Weights of a small image VAE.
Model: 11.1M parameters, 48-pixel images, encoder arch vit, encoder norm rmsnorm, encoder activation gelu, encoder patch size [8, 8], encoder layers 16, encoder width 256, decoder norm batchnorm, decoder widths [32, 64, 64, 64].
Data: trained on Sentinel-2 satellite tiles (TerraMesh), 72500 training examples, 17.5 epochs.
Rows from block 9 of the encoder of a small image VAE, named by matrix and row number. Rows with one number belong to one neuron. Each number is 128 + 32 x the weight over its row's rms, rounded and kept within 0 to 255. All counts start at 0.
After each neuron's rows are labels from the 100 images, of 14976, where the neuron reaches its highest value: "responds to" is what is common among them. Only what is clearly more common there than usual is listed. The data: Sentinel-2 satellite tiles (TerraMesh). In brackets: how many of the 100, against the usual share in percent.
# fc1: MLP up (encoder.blocks.9.mlp.fc1.weight, 768x256), inputs 0-127
# fc2: MLP down (encoder.blocks.9.mlp.fc2.weight, 256x768, transposed), outputs 0-127

fc1.291 [165 152 156  77 125 113  66  97 121 140 132 107 124 128 115 200 114 114 153  95 105 128 135 157 137 174  93  94 118 137 134 137 113  89 108 122 139 128 127 125 225 132 123  39 102  99 106  91 161 122 124 138 137 131 116 128 127 108 114 141 150  89 127 127 118 177 106  52 191 116 135 134 170 107 119 103 128 178 128 146 121 132  10 105  62 130 147 158 138 128 128 120 122 194 157 132 120 129  71 131 127 134 117  94 181 126 126 127 135  37 128  43 107 109 114 134 128 101 128 144 176 109 125 110 105 128  51 139]
fc2.291 [127 226 120 121 132 187 112 106 127 125 120  95 137 131  73 140  86 104 121 133 114 133 113 115  50 133  77 124 127 119 137 115 124 101 129  76 189 146  68 220 127 127 131  77 130 137 109 126 148 113 119 131 192 113 140 132  59 121 123 108 108 133 121 148 156 112 128  63 170 169 152 116 189 129  77  75  91 149 128 135 123 107  60  78 137 140 156 130 109 129 115 125 169 109 103 139 128 118 131 179 145  72 142 113 105 137 168 160 151 127 130 106 130 139 127 166 154 121 128 149 116 138 125  46 128 129 118 228]
responds to: water (67 vs 40.5); main land cover: water (28 vs 11.2)

fc1.35 [209 115 126  52 128  89 153 185 142 151  96 140 154 139 126 103 107 128 106 153  92 121 131 126 124 112 154 161 169 120 128 129 103 140 160 126  64 118  87 170 117 155 114 173 168  97 125 121 158 126 132 108 148 120  77 104 103 129 129 108 169  94 107 122 119 128 119  92 130 104  48 123 105  99 216 110 142 111 128 119 127  87 116 148 129 141 163 114  74 102  99 140 130 172 134 141 121 119 168 124 103 105 121 110 136 110 153 111 128  29 126 119  98 117 114 134 146 117 122 109 127  92 130 101 133 134 121 216]
fc2.35 [127  11  49 127 150 148 131  66 135 129 128 124 128 135 123 108 133  99 128 139 128 132  90 138 109  29 134 129 136 145 195 170  67 117 121 132 106  83 128 127 130 162 108 134  48 135 182 155 104 126 111 112  80 113 129 140 139 128 129 121 128 129 116 125 128  99 184 147 110 181 164 101 131 141 129 124 126 144 128 185 108 139 130  44 105 143 148 133 121  94 125 123 239 133 113 146 127 107 167 131 127 132 126 129 128 138 132 155 248 170 143 126 137 136 124 128 128 100  56 104 105 129 127 122 123 131 200 132]
responds to: bare ground (52 vs 24.3); snow or ice (46 vs 20.6); main land cover: water (32 vs 11.2)

fc1.756 [141 104 122 104 128  48 126 172 145 129 230 139 119 128 131  98 120 139 128 135  83 145  97 124 150 104 116 128 102 124 136 125 116 110 128 126  71  28 129 144 196 160 131 103 128 142 130 118 120 133 143 114 233 128 144  90 145 128 124 108 130 115  33 120 130  91 150 129 164 128  44  81 118 115 220  93 148 169 145 119 129 132  75 128 110 153 148 130  99 102 116 165 126 139 156 129 125 148 130 117  88 113 130 126 126  55 155 130 108  97 121 223  38 128 133 113 131   0  79 129 130  61 131 129 139 201 142 128]
fc2.756 [241 133 127 122 158 108 165 161 145 128  60 153 105 144 128 141 117 128 112 128 126 133 151 129   0 128 127 108  92 128 109 166 136 148 127  89 127 113  96 148  61 119 127 121 125 136 132 125 108 129 130 171 130 135 116 131 136 156 126 200 127 136 169 135 166 121 117 127 128 161 153  49 107 133 117 129 147  15 130 128 163 174 143 179 127 156  72 131 158 116 144 214 128 133 152 126 126 160 129 134 128 128 176 144 115 127 128  94 139 125 118 142 128  75  93 214  49 117 130 127 134 106 139 128 101 127 125 118]
responds to: water (66 vs 40.5); main land cover: water (37 vs 11.2)

fc1.653 [178  93 177 100 129 116 129 154 132  92 155 146 128 143 105 126 133 126 176  79 119 121 150 110 132 128 166  45 163 177 124 128 135 167 193 131 134 133 161 123  37 139 163 181 121 100 112 127 110 116  87 124 113 181 147 151 149 129 164 128 154 141 117 152 183 128 133 119 174 123  42 133 120 142 228 121 133  49 127 139 115  89 144 128 167 181 161 127  80 119 127 126 173 148 133 156 129 158 130 128 135  81 132 128 125 133 130 131 119  16 213 129  96 133 115  67 115 132 102 170  91  96 122 104 125 130 104 151]
fc2.653 [128  63  91 135 131 150 164 115 154 158 133 108 129 142 118 123 142  88 131 128 134 126  87 126 130 117 127 141 156 150 122 118  74 127 130  53 128 122 119 140 115 133  89  96 116 147 128 191  88 122 127  94 222  93 192 135 122 132 144 139  87 130 127 128 124 128 102 158 178 149 214 129 145 118 115 128 124 104 157 129 103 130 135  85 127 121 178 131 116 113 137 128 197  93 127 144 102 126 138 139 128 129 139 139 118 144 124 201 140 131 128  79 139 154 113 196 128 128 124  92   0 129 129  94 116 105 125 185]
responds to: main land cover: water (34 vs 11.2)

fc1.285 [151 153  70 137 167 100 132 128 146 100 230 119 121  90 104 145 110 124  97 127 141 132  98 132 181 130 124  95 112 115 133 131 118  70 119 106 136 136 135 132 157 132 131 128 133  95 114 165 177 212 165 127 134 131 143 135 158 121 143 125 110 128 151  74 137 126  88 131 129 116  99 147 117 114 126 170 147 134 121 199  95 130 123 126 176 120 124 127  84  22 131 215 125 115 132 125 135 128 125 175 174 141 143 128 129 134 132 175 117 153 132  99 131 111  87 127 119 127  87 131 191 117 111 146 156 138 107 178]
fc2.285 [198 115  63 113 156 128 120 124 188 123 115 128 127 121 129 128 115 123  72 168 127 129 118 125  91 128 124  78 204 140 131 151  59 141 117  79 146 105 124 123 130 121 130 129 129 131 157 184 119 128 127 108 166 144 125 159 163 133 119 151 150 138 116 106 198 155  69 136 129 141  45 125 125 149 137 134 131 127 128 167 109 181 120  50 139 133 135 117 117  16 112 132 107 128 111 157 140 150 123 149 253 140 100 122 128 126 159 128 221  49 128 136 168 128 127 169 137 119 126 122 138 128  92 141  68 127  78 212]
responds to: snow or ice (51 vs 20.6); main land cover: water (39 vs 11.2)

fc1.188 [132 197 119 101 120 122 117 160 112 121 147 183 134 122  86 103 104 141 110 202 110 134 121 136 143 120 111  91 121  76 120  89  75 100 131 112 100  84 185  63 137 165 115 129 157  87 141 142  64  81 165 150 156 167 161  85 107 136  82  84 175 130 128 131 119 105 127 127 181 136 128 112 126  55 127  73 114  96 109  80 125 131 109 145  91 124 183 156 102 143 114 207 128 167 128  51 141 158  41  92 115 141 186 143 134  99 182 111 128 102 108 156 124 129 145 126 141 121 103 133 140 115 148 126 124 202 141  95]
fc2.188 [129 161 129  59 114  84 106 170  74 131 101 154 139 107 131 106  94 156 101 222  65 105 127 163 110 137 122  42 128   2 123 136  42 115 143 108 126 116 140 121 125 200 138 150 131 107 100  36 127 111 147 130 147 115 120 133  90 133 127 127 157  96 138 111 114   0 130  79 168  89 128 135  94 124 123 129 126 116 127 129  63 137  89 135 131 128 119 134 121 150 128 126 164 156 126 110 115 214  87 121 130  48 167 127 154 128 119  46 124 131 108 141 129 118 137 150 129  52 117  60 133 127 122  38 107  86 127  83]
responds to: water (72 vs 40.5); main land cover: water (44 vs 11.2)

fc1.395 [134 136  75 122 110 127 166 123 108 103 158 130 145 107 134 152 135 142 163  62 128 117 116 124 114 127 155 123 118 124  98 128 126 114 118 133 139 131 154 137 126  93 169 226 148  78 130 114 100 169 109 128 124 128 181 137 143 132 169 145 123  82 124 107 141 121 178  84 173 125 130 133 155 136 114 143   0  43 137 106 154 145 143 157 139 139 145 204 115 165 120 128 177 151  93 127 131 103 109 143 129 122 141  67 132 138 129 123 103 188 143  85 129 149 128 135 133 127 146 129 116  94  91 134 130 109 157 157]
fc2.395 [128  74  76 136  92 130 137 147  93 128 142 123 139 105 120 130  97 129 140  91 131 126 126 153 128 146 130 127 136  72 144  60 127 123 133  14 139 151 154 126 135 119 121 159 131  28 138 134 135 122  60 146 127 174 178 132 139 140 129 124 109  95 169 138 145 127 122 124 117 182 119  34 131  88 153 206  34 108 149 199 158 146 128 102  82 109 233 151 130 124 121 128  90 134 124 180 140 181 155 141 110 139 118 127 131 129 145 127 125 127 106 119 128 168 124 132 173 128 238 129 130 131 139 135 102  75 157 157]
responds to: clouds (42 vs 15.5)

fc1.681 [170 107 101  99 138 180  90 165 122 126 115 127  66 152 142 120 140 169 139 118 179 111 162 122 106 132 115 120 161  66 128 143 160 128 102 146 127 226  57 123 129 125 119 140 118  70 131 184 131 133 106 130 123 117 125  81  86 143 128 132 153  57 129 129 175 128 157 175 116  99  97 146  83 120  76 141 153 158 161 127 104 192 107 142 169 149 127 129 127 220 153 174 128 191 128 116 147 200 143  56 155 133 121 113 152 123 137 127 153 123 104 130 145 132 129 177 117 131 128 180 128 127  96 120 163 130 129 178]
fc2.681 [ 65 123 143 128 179 153 191 110 176 139 142  86 137 129 166 144 124 108 117  68 129 155 179  41  75 127 135 157 255 179 128 206  95 128 131 128  76 130 104 122 112 118 150 118 114 129 114 141 130 154 126 102 211 116 130 111 141 115 152 197 130  91 143 130 138 144 123 141 128 130 127 205 219 120 126 153 204 127 170 144 123 173  87 135 148 130 127 123 133 129 101 147 106 103 147 166 163 132 125 160  84 137 133 165 128 146 128 128 127 124  80 105 134 128 110 179 112 132  72 128 163 131 177 145 113 136 126 188]
responds to: main land cover: crops (44 vs 20.2); main land cover: water (29 vs 11.2)

fc1.363 [123 123  99 142 129  85 122 144  93 127 129 131  38 121 130 185 112 128 164  99 203 134 172  95 126  88 152 131 106 160 112 153  70  79 126  75 129 138 175 128 128 128 143 104 129 130 185  77 134 134 154  51 115 180 128  80 101 128 141 152 126 134 129 135 185 189 123 128 150 123 135 126 205  47 109 108  86 141 171 135 185 128 142 144 116 127 123 180 122  60  91 145 133  75 101 207 107 155 110  76 135 147 119 125  89 122 126 128 141 171 122 104 121 128 130 127 184 129 176 121 124  91 129 137 129 144 110 100]
fc2.363 [101 129 101 123 189 144 150 138 173 169 155 127 159 127 132 134 127 124 127 132 183 128 128  84  83 143 128 173 128 195 138 151 121 191 132 122 164 131  62 121 146 139 122 121 101 127 119 124  91 124 122 126 125 101 127 205 229 126 172 140  60 128 109 124 147 145 123 127 126  64  39 129 146 204 127 156 128 106 130 122 139 140 121 127 162 178  95 123 128 100 130 127 164 128 203 156 128 126 114  75 125 117 118 127 163 142 130 144 144 125 127 113 129 132 119  93 139 116 128 127 163 127 167 122  59 134 125 100]
responds to: main land cover: snow or ice (37 vs 14.6)

fc1.418 [129 140  53 119 172 129 143 128 105 149  99 101 127 133 112 103 114 137 122 107 129 130 156 168  45 127 101 101 107 151 113 128  98 129 124 130 175  64 168  91 123 143 128  73 138 116  53 140  92 153 129 147 130 128 123 123 126  66 152 182 114 134 155 115  79 116 133 150 109 116 129 134  66  81 123 130 128  90  99  81 151 129 134 127 155 128 138 113  88 113  90  86 126 142 129 177   0 126 116 155 132 123 138  65 128 132 136 120  99  96 232  49 140 127 119 136 143 135  95 125 123  90 128 119 134 121 249 127]
fc2.418 [126 112 207 180 106  83  69 128 126 121 169 171 109 105 129 127 126 138  56 137 166 131  87 129 142 144 170 153 114 124 105 124 125 163 131 114 128 148 136 131 179  48 151 255 154 114 212 179 128 142 119 133 126 143 128 128 153 147 127 121 144 211 131 166  52 110 123 127 128 170  81 128 116 196 115 117 125 212 142 188 141 155 150 104 128  60 128 170 145 195 128 140 195 131 122 125 193 132 203 108 147 135 128 146 127 130 161  87 123 133  84 173 132 133 145 119 133 161  91 167 129 121  54 129 154 161 139 128]
responds to: clouds (71 vs 15.5)

fc1.304 [129 155 139 138 122 123  86 163 131 129  95 210 123 121 130 142  84 151 141  93 127 149 121 151 129 122 121 128 132 120 101 101 112 133 125 129 125 115 151 121  16 127 133 159 149 104 138 133 180 128 138 120 122 135 201 125  73 112 127 137 175 154 115 152 106 137 101  76 162 114 116 168 135 155 126 138 145  61 175  89 133 150 126 161 108 143 168 184 113 106 128 109 127 153  79 105 128 125 206 133 172 168 105 135 139 127 170 137 115 161 165 161 109 133 129 192  45 128 126  75 129  57 126 140 131 122  51 131]
fc2.304 [189 139  66 154 124 125 106 131 129 120 145 173 174 127 143 118 106 128  97 102 132 134 117 170 132  80  13  87 131  93 178  67 107 146 114 123 132  65 144 118 132 127 127 120 150 152  66  95 167 103 105 101 150 139 159 140 130 122 179 120 138 128 155 144 129 130 175  32 122 239 121  69 130 129  60 119 117 128 129 123 131  26  79  98 143 110 164 117 110 115 111  97 117 148  79 130 130 122 133 128 124 123 121 134 124  79 163 145 135 156 143 132 135 129 126 125 147 126 112 129 129 126 126 138 178 129 115 154]
responds to: main land cover: water (32 vs 11.2)

fc1.710 [133 158 127  87  96 152  45 113 116 104 128 128 113 134 110 155 133  78   7 161 128 128 124 138 161 129 122 119 156 106 124 116 160 147 122 126 127 175 116 106 219 121 136 137 142  14 136 149 150 131 131 182 123 161 129 116 134 129 142 120 154 194  89 187 127 115 121 126 124 189  61 128 109 135 124 130 185 132 130 122 124 122 187 115 133 116 130 157 142  79  86 137 127 121 100 128 167 125 176 111 124 125 130 126 125 192 128 128 167 188 119 149 111 103 140 144 170 131 129 132  94 128 131 110 128 111  66 158]
fc2.710 [126 204 109 124 169 137 112 163  48 119 122 120  96  95 117 168 153 174 235 116 131 114 181 132 106 119 146 112 163 112 136 131   7  29 130 125 120  96 103 127 121 141 160  62 185 199 128  37 186 144 135 125  85 127 155 131 120 138 112 108 178  55 191 141 161 131 235 134 142 111 229 146 124 138 152 148 129 109 140 134 131 129 116 178 127 162 145 163 107 101 127 131  88 127 113 160  86 121 111 128  85 125 134 131 117 134 122 127 159 133 120  68 130 136 126 117  79 148 122 124 136 114 124 135 184 140 158   0]
responds to: clouds (34 vs 15.5)

fc1.493 [124 119  64 183 162 128 176 136  90 130 128 126 112 108  83 136 169 134 128 131 113 164 128 173 128 144 163  94 159  98 136  77  72  86 128 172 143  85 136 184 144 126 125 128  63  57 129 152 109 170 128 136  79 123 126 130 117 193 118 130 139 127 158 127 133 122 112 142 122 129 164 197  68 128  56  92 114 163  23 132 125  56 129 124 129 111 128  91 108 162  86 152 131  84 128 158 164  84 120 146 178 123  75 130 118 129 116 135 122 137  47 163 120 130 122 136  91 128  85 124 126 180 113 119 136 102 147  94]
fc2.493 [121  97  89 142 130 127 246 126 135 134 129 145 127  80 105 255 142  96  97 117 142 155 127 145 157 159 105  78 150 134 147 126 127 120 128  89 128 102 184 160 135 112 129 136 130 124  60 134 160  91 113 123 135 135 131 139 133 105 130 161 168 136 130 125  95  97 127  98 110 131 195 124 114  21 109 114 109 132 189 129 103 130 125 100 128 118 137 130 129 132 119 127 120 124 134 142 128 142 127 129 201 113 131 128 127 115 127 155 129 158 126 129 128 227 129 227 137 125 100 130 132 127 107 146 109 128 189 194]
responds to: main land cover: water (28 vs 11.2)

fc1.297 [189 149  93 120 118 128 138 129 109 149 126 135 117   0 129  88  91 114 131  89 189 121  97 203 202 194  99  70 132 123  97 145 112 171 144 128 158 138 105 121 129 131 150 250 149 129  33 157 125  73 152 127 160 177 123 160 130 132 113 212 130  69 127 123 128 113 179 130 163 130 147 130 167 158 111  95 161  30 126 128 132 126 119 131 189 130 184 145 129 166 123 114 175 161 126  49 124 140 148 211 105 116 138 121 144 175 174 124 126  83 143 128 142 162  89  66 145 137  67 147 151 132 121 109 139 154 140 123]
fc2.297 [124 128  98 128  87 176 131 150 167 129 123 142 109 104 125 121 125 129 133 116 128 112 129 129 138 127 139 127 121  16 129  98 123 133 188  36 125 113 124 135 123 163 128 130 133  70 128 127 117 110 131 129 125 152 161 140 129 170 128 132  57 114 128 120 119 129 130 104 121 160 240 130 128  41 163 124 130 147 143 128 128 148 189  87  76 114 255 129  95 127  65 137 229 182 101 114 126 127  66 127 194 134 129 129 129 161 129 128 133 127 122  59 128 123 142 123 129 138 125 135 114 128 128 125 132 113 155 154]
responds to: clouds (34 vs 15.5)

fc1.393 [138 151 128 195 137  96 130 136 131 125 209 128 128  40   0 117 109 123 177 128 142 168  83 132 127 180  87 123 129 108 130 128 131 189 100  41 123 108 153 128 127 100 148 140 131  91 111 145 141 129 157 128 189 184 110 120 144 169 133 119 153 114 129 153 129 132  89  69 204 187  93 111 138 124 129 165 102 145  74 209  48 111  80 136 124 135 113  84 130 128 140 169 152 107 124  84 101  81 128 108 185 211 191 133 125 128 135  86 119 147 214  87 124 129 116 128 122 150 158 168 126 151 171  72 144 118 134 153]
fc2.393 [130  95 127 138 130 118 109 126 137 129 121 116 128 119 109  77 174 127 129 155 129 139 127 128  91 143  80 161 188 135 128 107  40  65 122 115 118 128 131 129 151 130 130 157 183 118 130 139 120 132 129 130 155 121 128 132 141 151 132 132 117 147 102 120 160 121 109 122 156 124  81 140 202 147  88 113 133 164 225 159  92 119 104  29 103 136 127 139  49 127 113 164 117 101 108 148 118 128 134 126 116  93 230 124 127 125 205 125 124 129 122 120  74 155 122 204 118  75 128 133  98 128 111  57  93 129 111 125]
responds to: main land cover: water (45 vs 11.2)

fc1.419 [ 55 167 141 139 104 149  28  97  70 156 118 128 184 129  47 133 122 127 112  67 119  91 179 146  89 181 169 139 133 138 162 114 117 128 132 124 149 124 157 224 145 164 123 104 119 113 129 157 148 114 143 125 122  70 131 134 156 111 126 101  74  95 137 109 122  98 128 144 140 134 138  71 117 138 163 112 125 159 138 113 124 128 103 125 128 128 138 125 116  84 133 177 186 127 125 106 127 130 130 138 125 130 185 125 125 114 105 120 153 158 157 131 126 133 148 134  66 128 147 134 129 128 161  47 121 135 115 255]
fc2.419 [127 110 129 127 117  81 115  85 139 168 138 200 120 149  87  84 130 128 112 131  79 189 128 215 135 150 129 243 122 142 133  92 121 132 163 124 126 131 127 200 128 123 130 129 132 133 140  98 189 121 143 255 127 127 193 132 127 128 103 128  41 129 126 127 127  45 125  69 148 167  56 133 128 124 127 129 109 151 112 126 128 123 136 130 111 167 128 133  97 128 113 128 255 129 125  85 127 121 128 131 133 148 137 126 102 127 144 131  89 132 131  85 128  72 128 124 128 127 107 134 126 130  94  54 202 133 129 128]
responds to: main land cover: snow or ice (35 vs 14.6)

fc1.84 [132 144 122 122  88 139 130  23  63 162 136 119 113 134 111 108 157 150 176 178 106 131 235 152 124 134 159  59  75  86 160  96 138  94 128 120 133 131 145 134 167 114 128 126 123  78 128 110 113 144 208 130 125 149 128 127  93 133 177 120 126 108 149 128  66 131 136 134 168 105 133 136 166 121 128 214 106 149 105 148 127 129 129 130  75 158 112 107 149 127  46 132 115 126 129 112 127 155 127 126 187 156 124 130 149 104 128 114 164 127  92  98 129 116  93 138 140 114 122 125 143 128 133 157 158 101  49 122]
fc2.84 [173  19 128 140 128 139 165 125 137 127 128 139 128 122 123 106  71 127 116  96 102 179 207 215 177 119 135 119 130 115 131  93 152  97 117  84 121  80 124 134 117  72 129 142 125 115  42 122 189 129 142 171 142 130  92 134 145 125 126 165 143 128 130 122  70 152  13  65 127 110 123  99 121  93 120 129 126  92 114 127 137 244 129 125 131 148 174 114 149 193 122 128 131 180 171 128 144 134 142 127 141 129 182 135 172 129 175 139 127 127 136 137 133 130 134 213 148 126  81 115 137 131 123 140 126 129 171 141]
responds to: main land cover: water (35 vs 11.2)

fc1.358 [124 111 185 122 127  88 126 107  48 121 144 124 118  87 160 136 163 112 103 121 134 126 220 153 112 105 125  91 117 121 103  82 179 122 174  99  42 128 138 117 150 116 128 106 211 125 116  96 109 120 130 136 162 179 150 158 128 127 149 133 132 235  31 128 131 124 154  62 149  93 126 131 128 213 180 127 120 129 126 102 127 132 141 118 126  78 151 108 118 121  88 123 150 130  66 117 133 154  98 164 107 126 199 210 192 135 130 132  76  56 137 111 161 213 173  87 113 127 141 127  56 107 120 146 134 123 127 141]
fc2.358 [155 138 126 122 125 114 158 128 130 179 131 108 101 129  88 101 165  97 129 178  99 175 117 195 128 145 102 166 108  79 137  77 111 130 130 129  52 122 157 183 106 117 128  61 196 127  79 115 125 136 132 148 109 175 142 120 202 137 139 126 130 184 136 113 124  93 180 126 125 112 158 108  74 103 111  71 168 124 129 117 147  82 130  84 215 188 146 130 137 128 111 127 117 124 121  92  76  64 130 160 121 152 144 117  95 123 127 127  52 154 112  90 118  90 131 136 135 138 128 129 145 127 131 187 110 116 127 128]
responds to: clouds (34 vs 15.5)

fc1.716 [109 105 170 126 101 136  88 117 124 132 181 128  52 140 200 176 145 137 166  66 154 124 141 125 122 105 138 136 128 127 103  74 120 171  89 142 115 142 129 130 128 129 130 142 141  76 206 119 143 139  74 103 147 127 129  56 130  74 135 108 147  47 142 126 120 119 130 199   0  56 149 153  92 143 130 107 149 127 204 130 109 110 153 101  92 122 111 131 133 121 112 130 136 155 128 134 144 128 115 132 135 151  86 133 138 142  62 133 136 134 127 152 130 177 159  41 128 131 101 102 125 120 122 137  48 164 136 150]
fc2.716 [138 140 125 128 137  96  98 140 154 123  59 110 149 108 131 102 133 166 127 194 117  96  83 115 139 113 134 153 128 227 129 224 130 145 131 108 110 114  91 131 119  83 135 223 133 209 140 123 100 135 160 114 136 129 137 112 151 148 125 116 130 153 111 152 146 143 125 148 172 135  55 118 173 152 108 128 108 186 169 100 164 159 109 176  95 128  68 174 133 132 174 174  85 142 108 156 183 129 118  93 187 136 131 131  82 126 174 128 140 105  86 129 103 131 111 187 163 126 120 152 130 134 190 128  99 128 120 105]
responds to: crops (69 vs 38.9); built area (68 vs 37.5); main land cover: crops (42 vs 20.2)

fc1.527 [158 139 196 133 110 128 148 136 128  58 127  66 118 136 102 107 142 128 155 122 144 106 131 138 123 134 155 128 143 103 123 151 175 142 126 103 120 222 113 120 128 185 141 115 123  84 132 107 143 127 127 139 155 138  99 128  46  59 133 117 129 138 201 130 154 143 128 151 156 128 182 168 117 119  81 112 123 203  86 177 122 134 135 107 192  86 127 129 128 123 130  17 142 122 113 125  92 136 128 130 160 137 109 124 138  50 128 113 134 128 131  36 158 120 133 126 128 233 142 134 102 142 130 119  20 166 116 133]
fc2.527 [128 121 199 130  85 133 196 136 154 144 118  93 130 121  66 130 125  89 128 128 134 156 131 128 140 128 180 198 145 155 177 133 170  68 122 131 167 163 168 125 104 122 136 119 184  74 148 131 128 121  67 115 152 123 143 132 128 101 169 123  73 128 149 142 130 166 123 161 160 179 146 120 130 107  74 108 123 131  93 130 197 102 119   7 162 145 166 154 172 123 133 116 120  68 116 121 125  96 119 164 126 203 121  92 117 126 132 230  89 122 128 134 195 134 131 169 132 130 183 125 144 128 135 129  38 140 118 126]
responds to: water (67 vs 40.5); main land cover: water (27 vs 11.2)

fc1.276 [113 131   0 102 152 135 171 172 116 103 177 118 164 125 111 142 136 118 112 125 150 115 128 145 107  83 156 174 128 159 107 131 156 124 127  49 127  73 122  98 169 131 125 125 157  97 197 145 115 162 128 122  77 140 106 149 160 129 132 118 126  60 131 118  41  97 152 148 156 171  99  77 108 174 135 126 119  99 210 150 129 106 100 108 179 103 127  88 125 141 127  66  76 139 129 129 129  87 124 156  83 127 124 118 149 124 137 100 139 126  68 133 136 137 128 127 139 108 127 140 157 129 138 128  46 128 128  65]
fc2.276 [113 127 126 119  69 143 111 133 130 135 129 132 137 162 135 151 102 123 119 115 115 130 129 166 197 136 189 135 158 112  86 156 125 141 130 131 135 154 129  93 120  81 162 131 122   2 121 135 133 255 125 127 119 143 132 114 131 128 119 169 255  86 116 108 173 120  90 193 191 113 119 141 134 135 121 111 122 110 133 155 142 129 127 136 110 125  67 125 138 132 123 144 144 133 131 141 128  99 133 127 148 128 127 110 113 119 151 134 128 138 174 143 126   0 134 124 111 117 112 136 177 128 126 129 128 161 109 136]
responds to: snow or ice (91 vs 20.6); main land cover: snow or ice (66 vs 14.6)

fc1.570 [186 116 134  79 130 127 156 170 134 128 106 184 125 133 139 156  97 124 130 127 184 106 134 119 129 114 137 120 164 136 144 142 137 166 136 123 126 133  89 129  58 146 126 162 146  44 131 127 126 163 112 180 130 133  92 131  81  88 144 159 128 128 128 116 144 153 135 109 107 103 134 125 162 128 189  98 128 127  62 105 123 101 105 128 122 166 141 121  86 129 169 175  99 170 128 127 143 152 131 142  61  49 153 123 120 193  99 128 115  31 163 125  76 129 128 131 123 124  97 130 166 124 120 128 153 113 134 183]
fc2.570 [127 127  46 127 127 128 193 128 193 126 127 114 124 126 156 119 134 125 126 125 113  82 119 123 124  77 124 129 152 127 126 128 113 118 166 111  89 114  98 187 128 128  70 121 135 128 108 135 124 128 128 128 133 100 127 132 130 111 131 132  54 126 125 139 121 121 128 128 127 144 231  63 189 115 124 145 127 125 129 115 134 108 128 128 137 131 234 120  96 113 128   0 128 116 127  92 132 133  93 149 115 103 128 131 102 149 127 140 134 128 135 120 130 153 115 165 143 124  79 122  71 128 136 127  56 100 127 145]
responds to: clouds (34 vs 15.5)

fc1.282 [126 146 156 154 104  97 128 115 116 118 144 149 120 159 151  44 149 139 126 157 124 125 245 154 137 163 134 132 136 128 178 127 156 103  96 114 125 119 130 148 165 127 125  71 128 125 110  85 209 225 145 130 177 123 140 130 128 111 128 121 127 145 219 129 133 119  84 109 116  74 132 108 112  35 133 169 147 135  69 124 157 219 101 136 131 113  89 126 194 128 118 126 142  70 131 118 127 128 127 130 132 204 121 133 143  85 133 170 143 102 132 129 139 129 142 133 182 151 106 130 146 139 120 117 134 123 139 115]
fc2.282 [116  18 222 121 120 133 117  44 122 124 139 143 105 112 101  77 126  65  42 124 139 173 150 158 168 158 119 129 122 137 172 150  95  70 107 126 135 110 241 135 128 120 110 175 125 126 128 162 128 127 111 115 139  39 140 122 118  98 130 131 111 155 131 156 120 147 123 103 126 139 126 101 123 116 101 119 122 137  91 144 139 219 115  98 207 138 161 128 125 174  96 141 128 128 133 151 116 127 132 103 150 214 116 143 137 116 127 160 150 112 131 149 158 165 146 124 173 104 141 105 116 131 137 128 157 129 152 124]
responds to: main land cover: snow or ice (34 vs 14.6)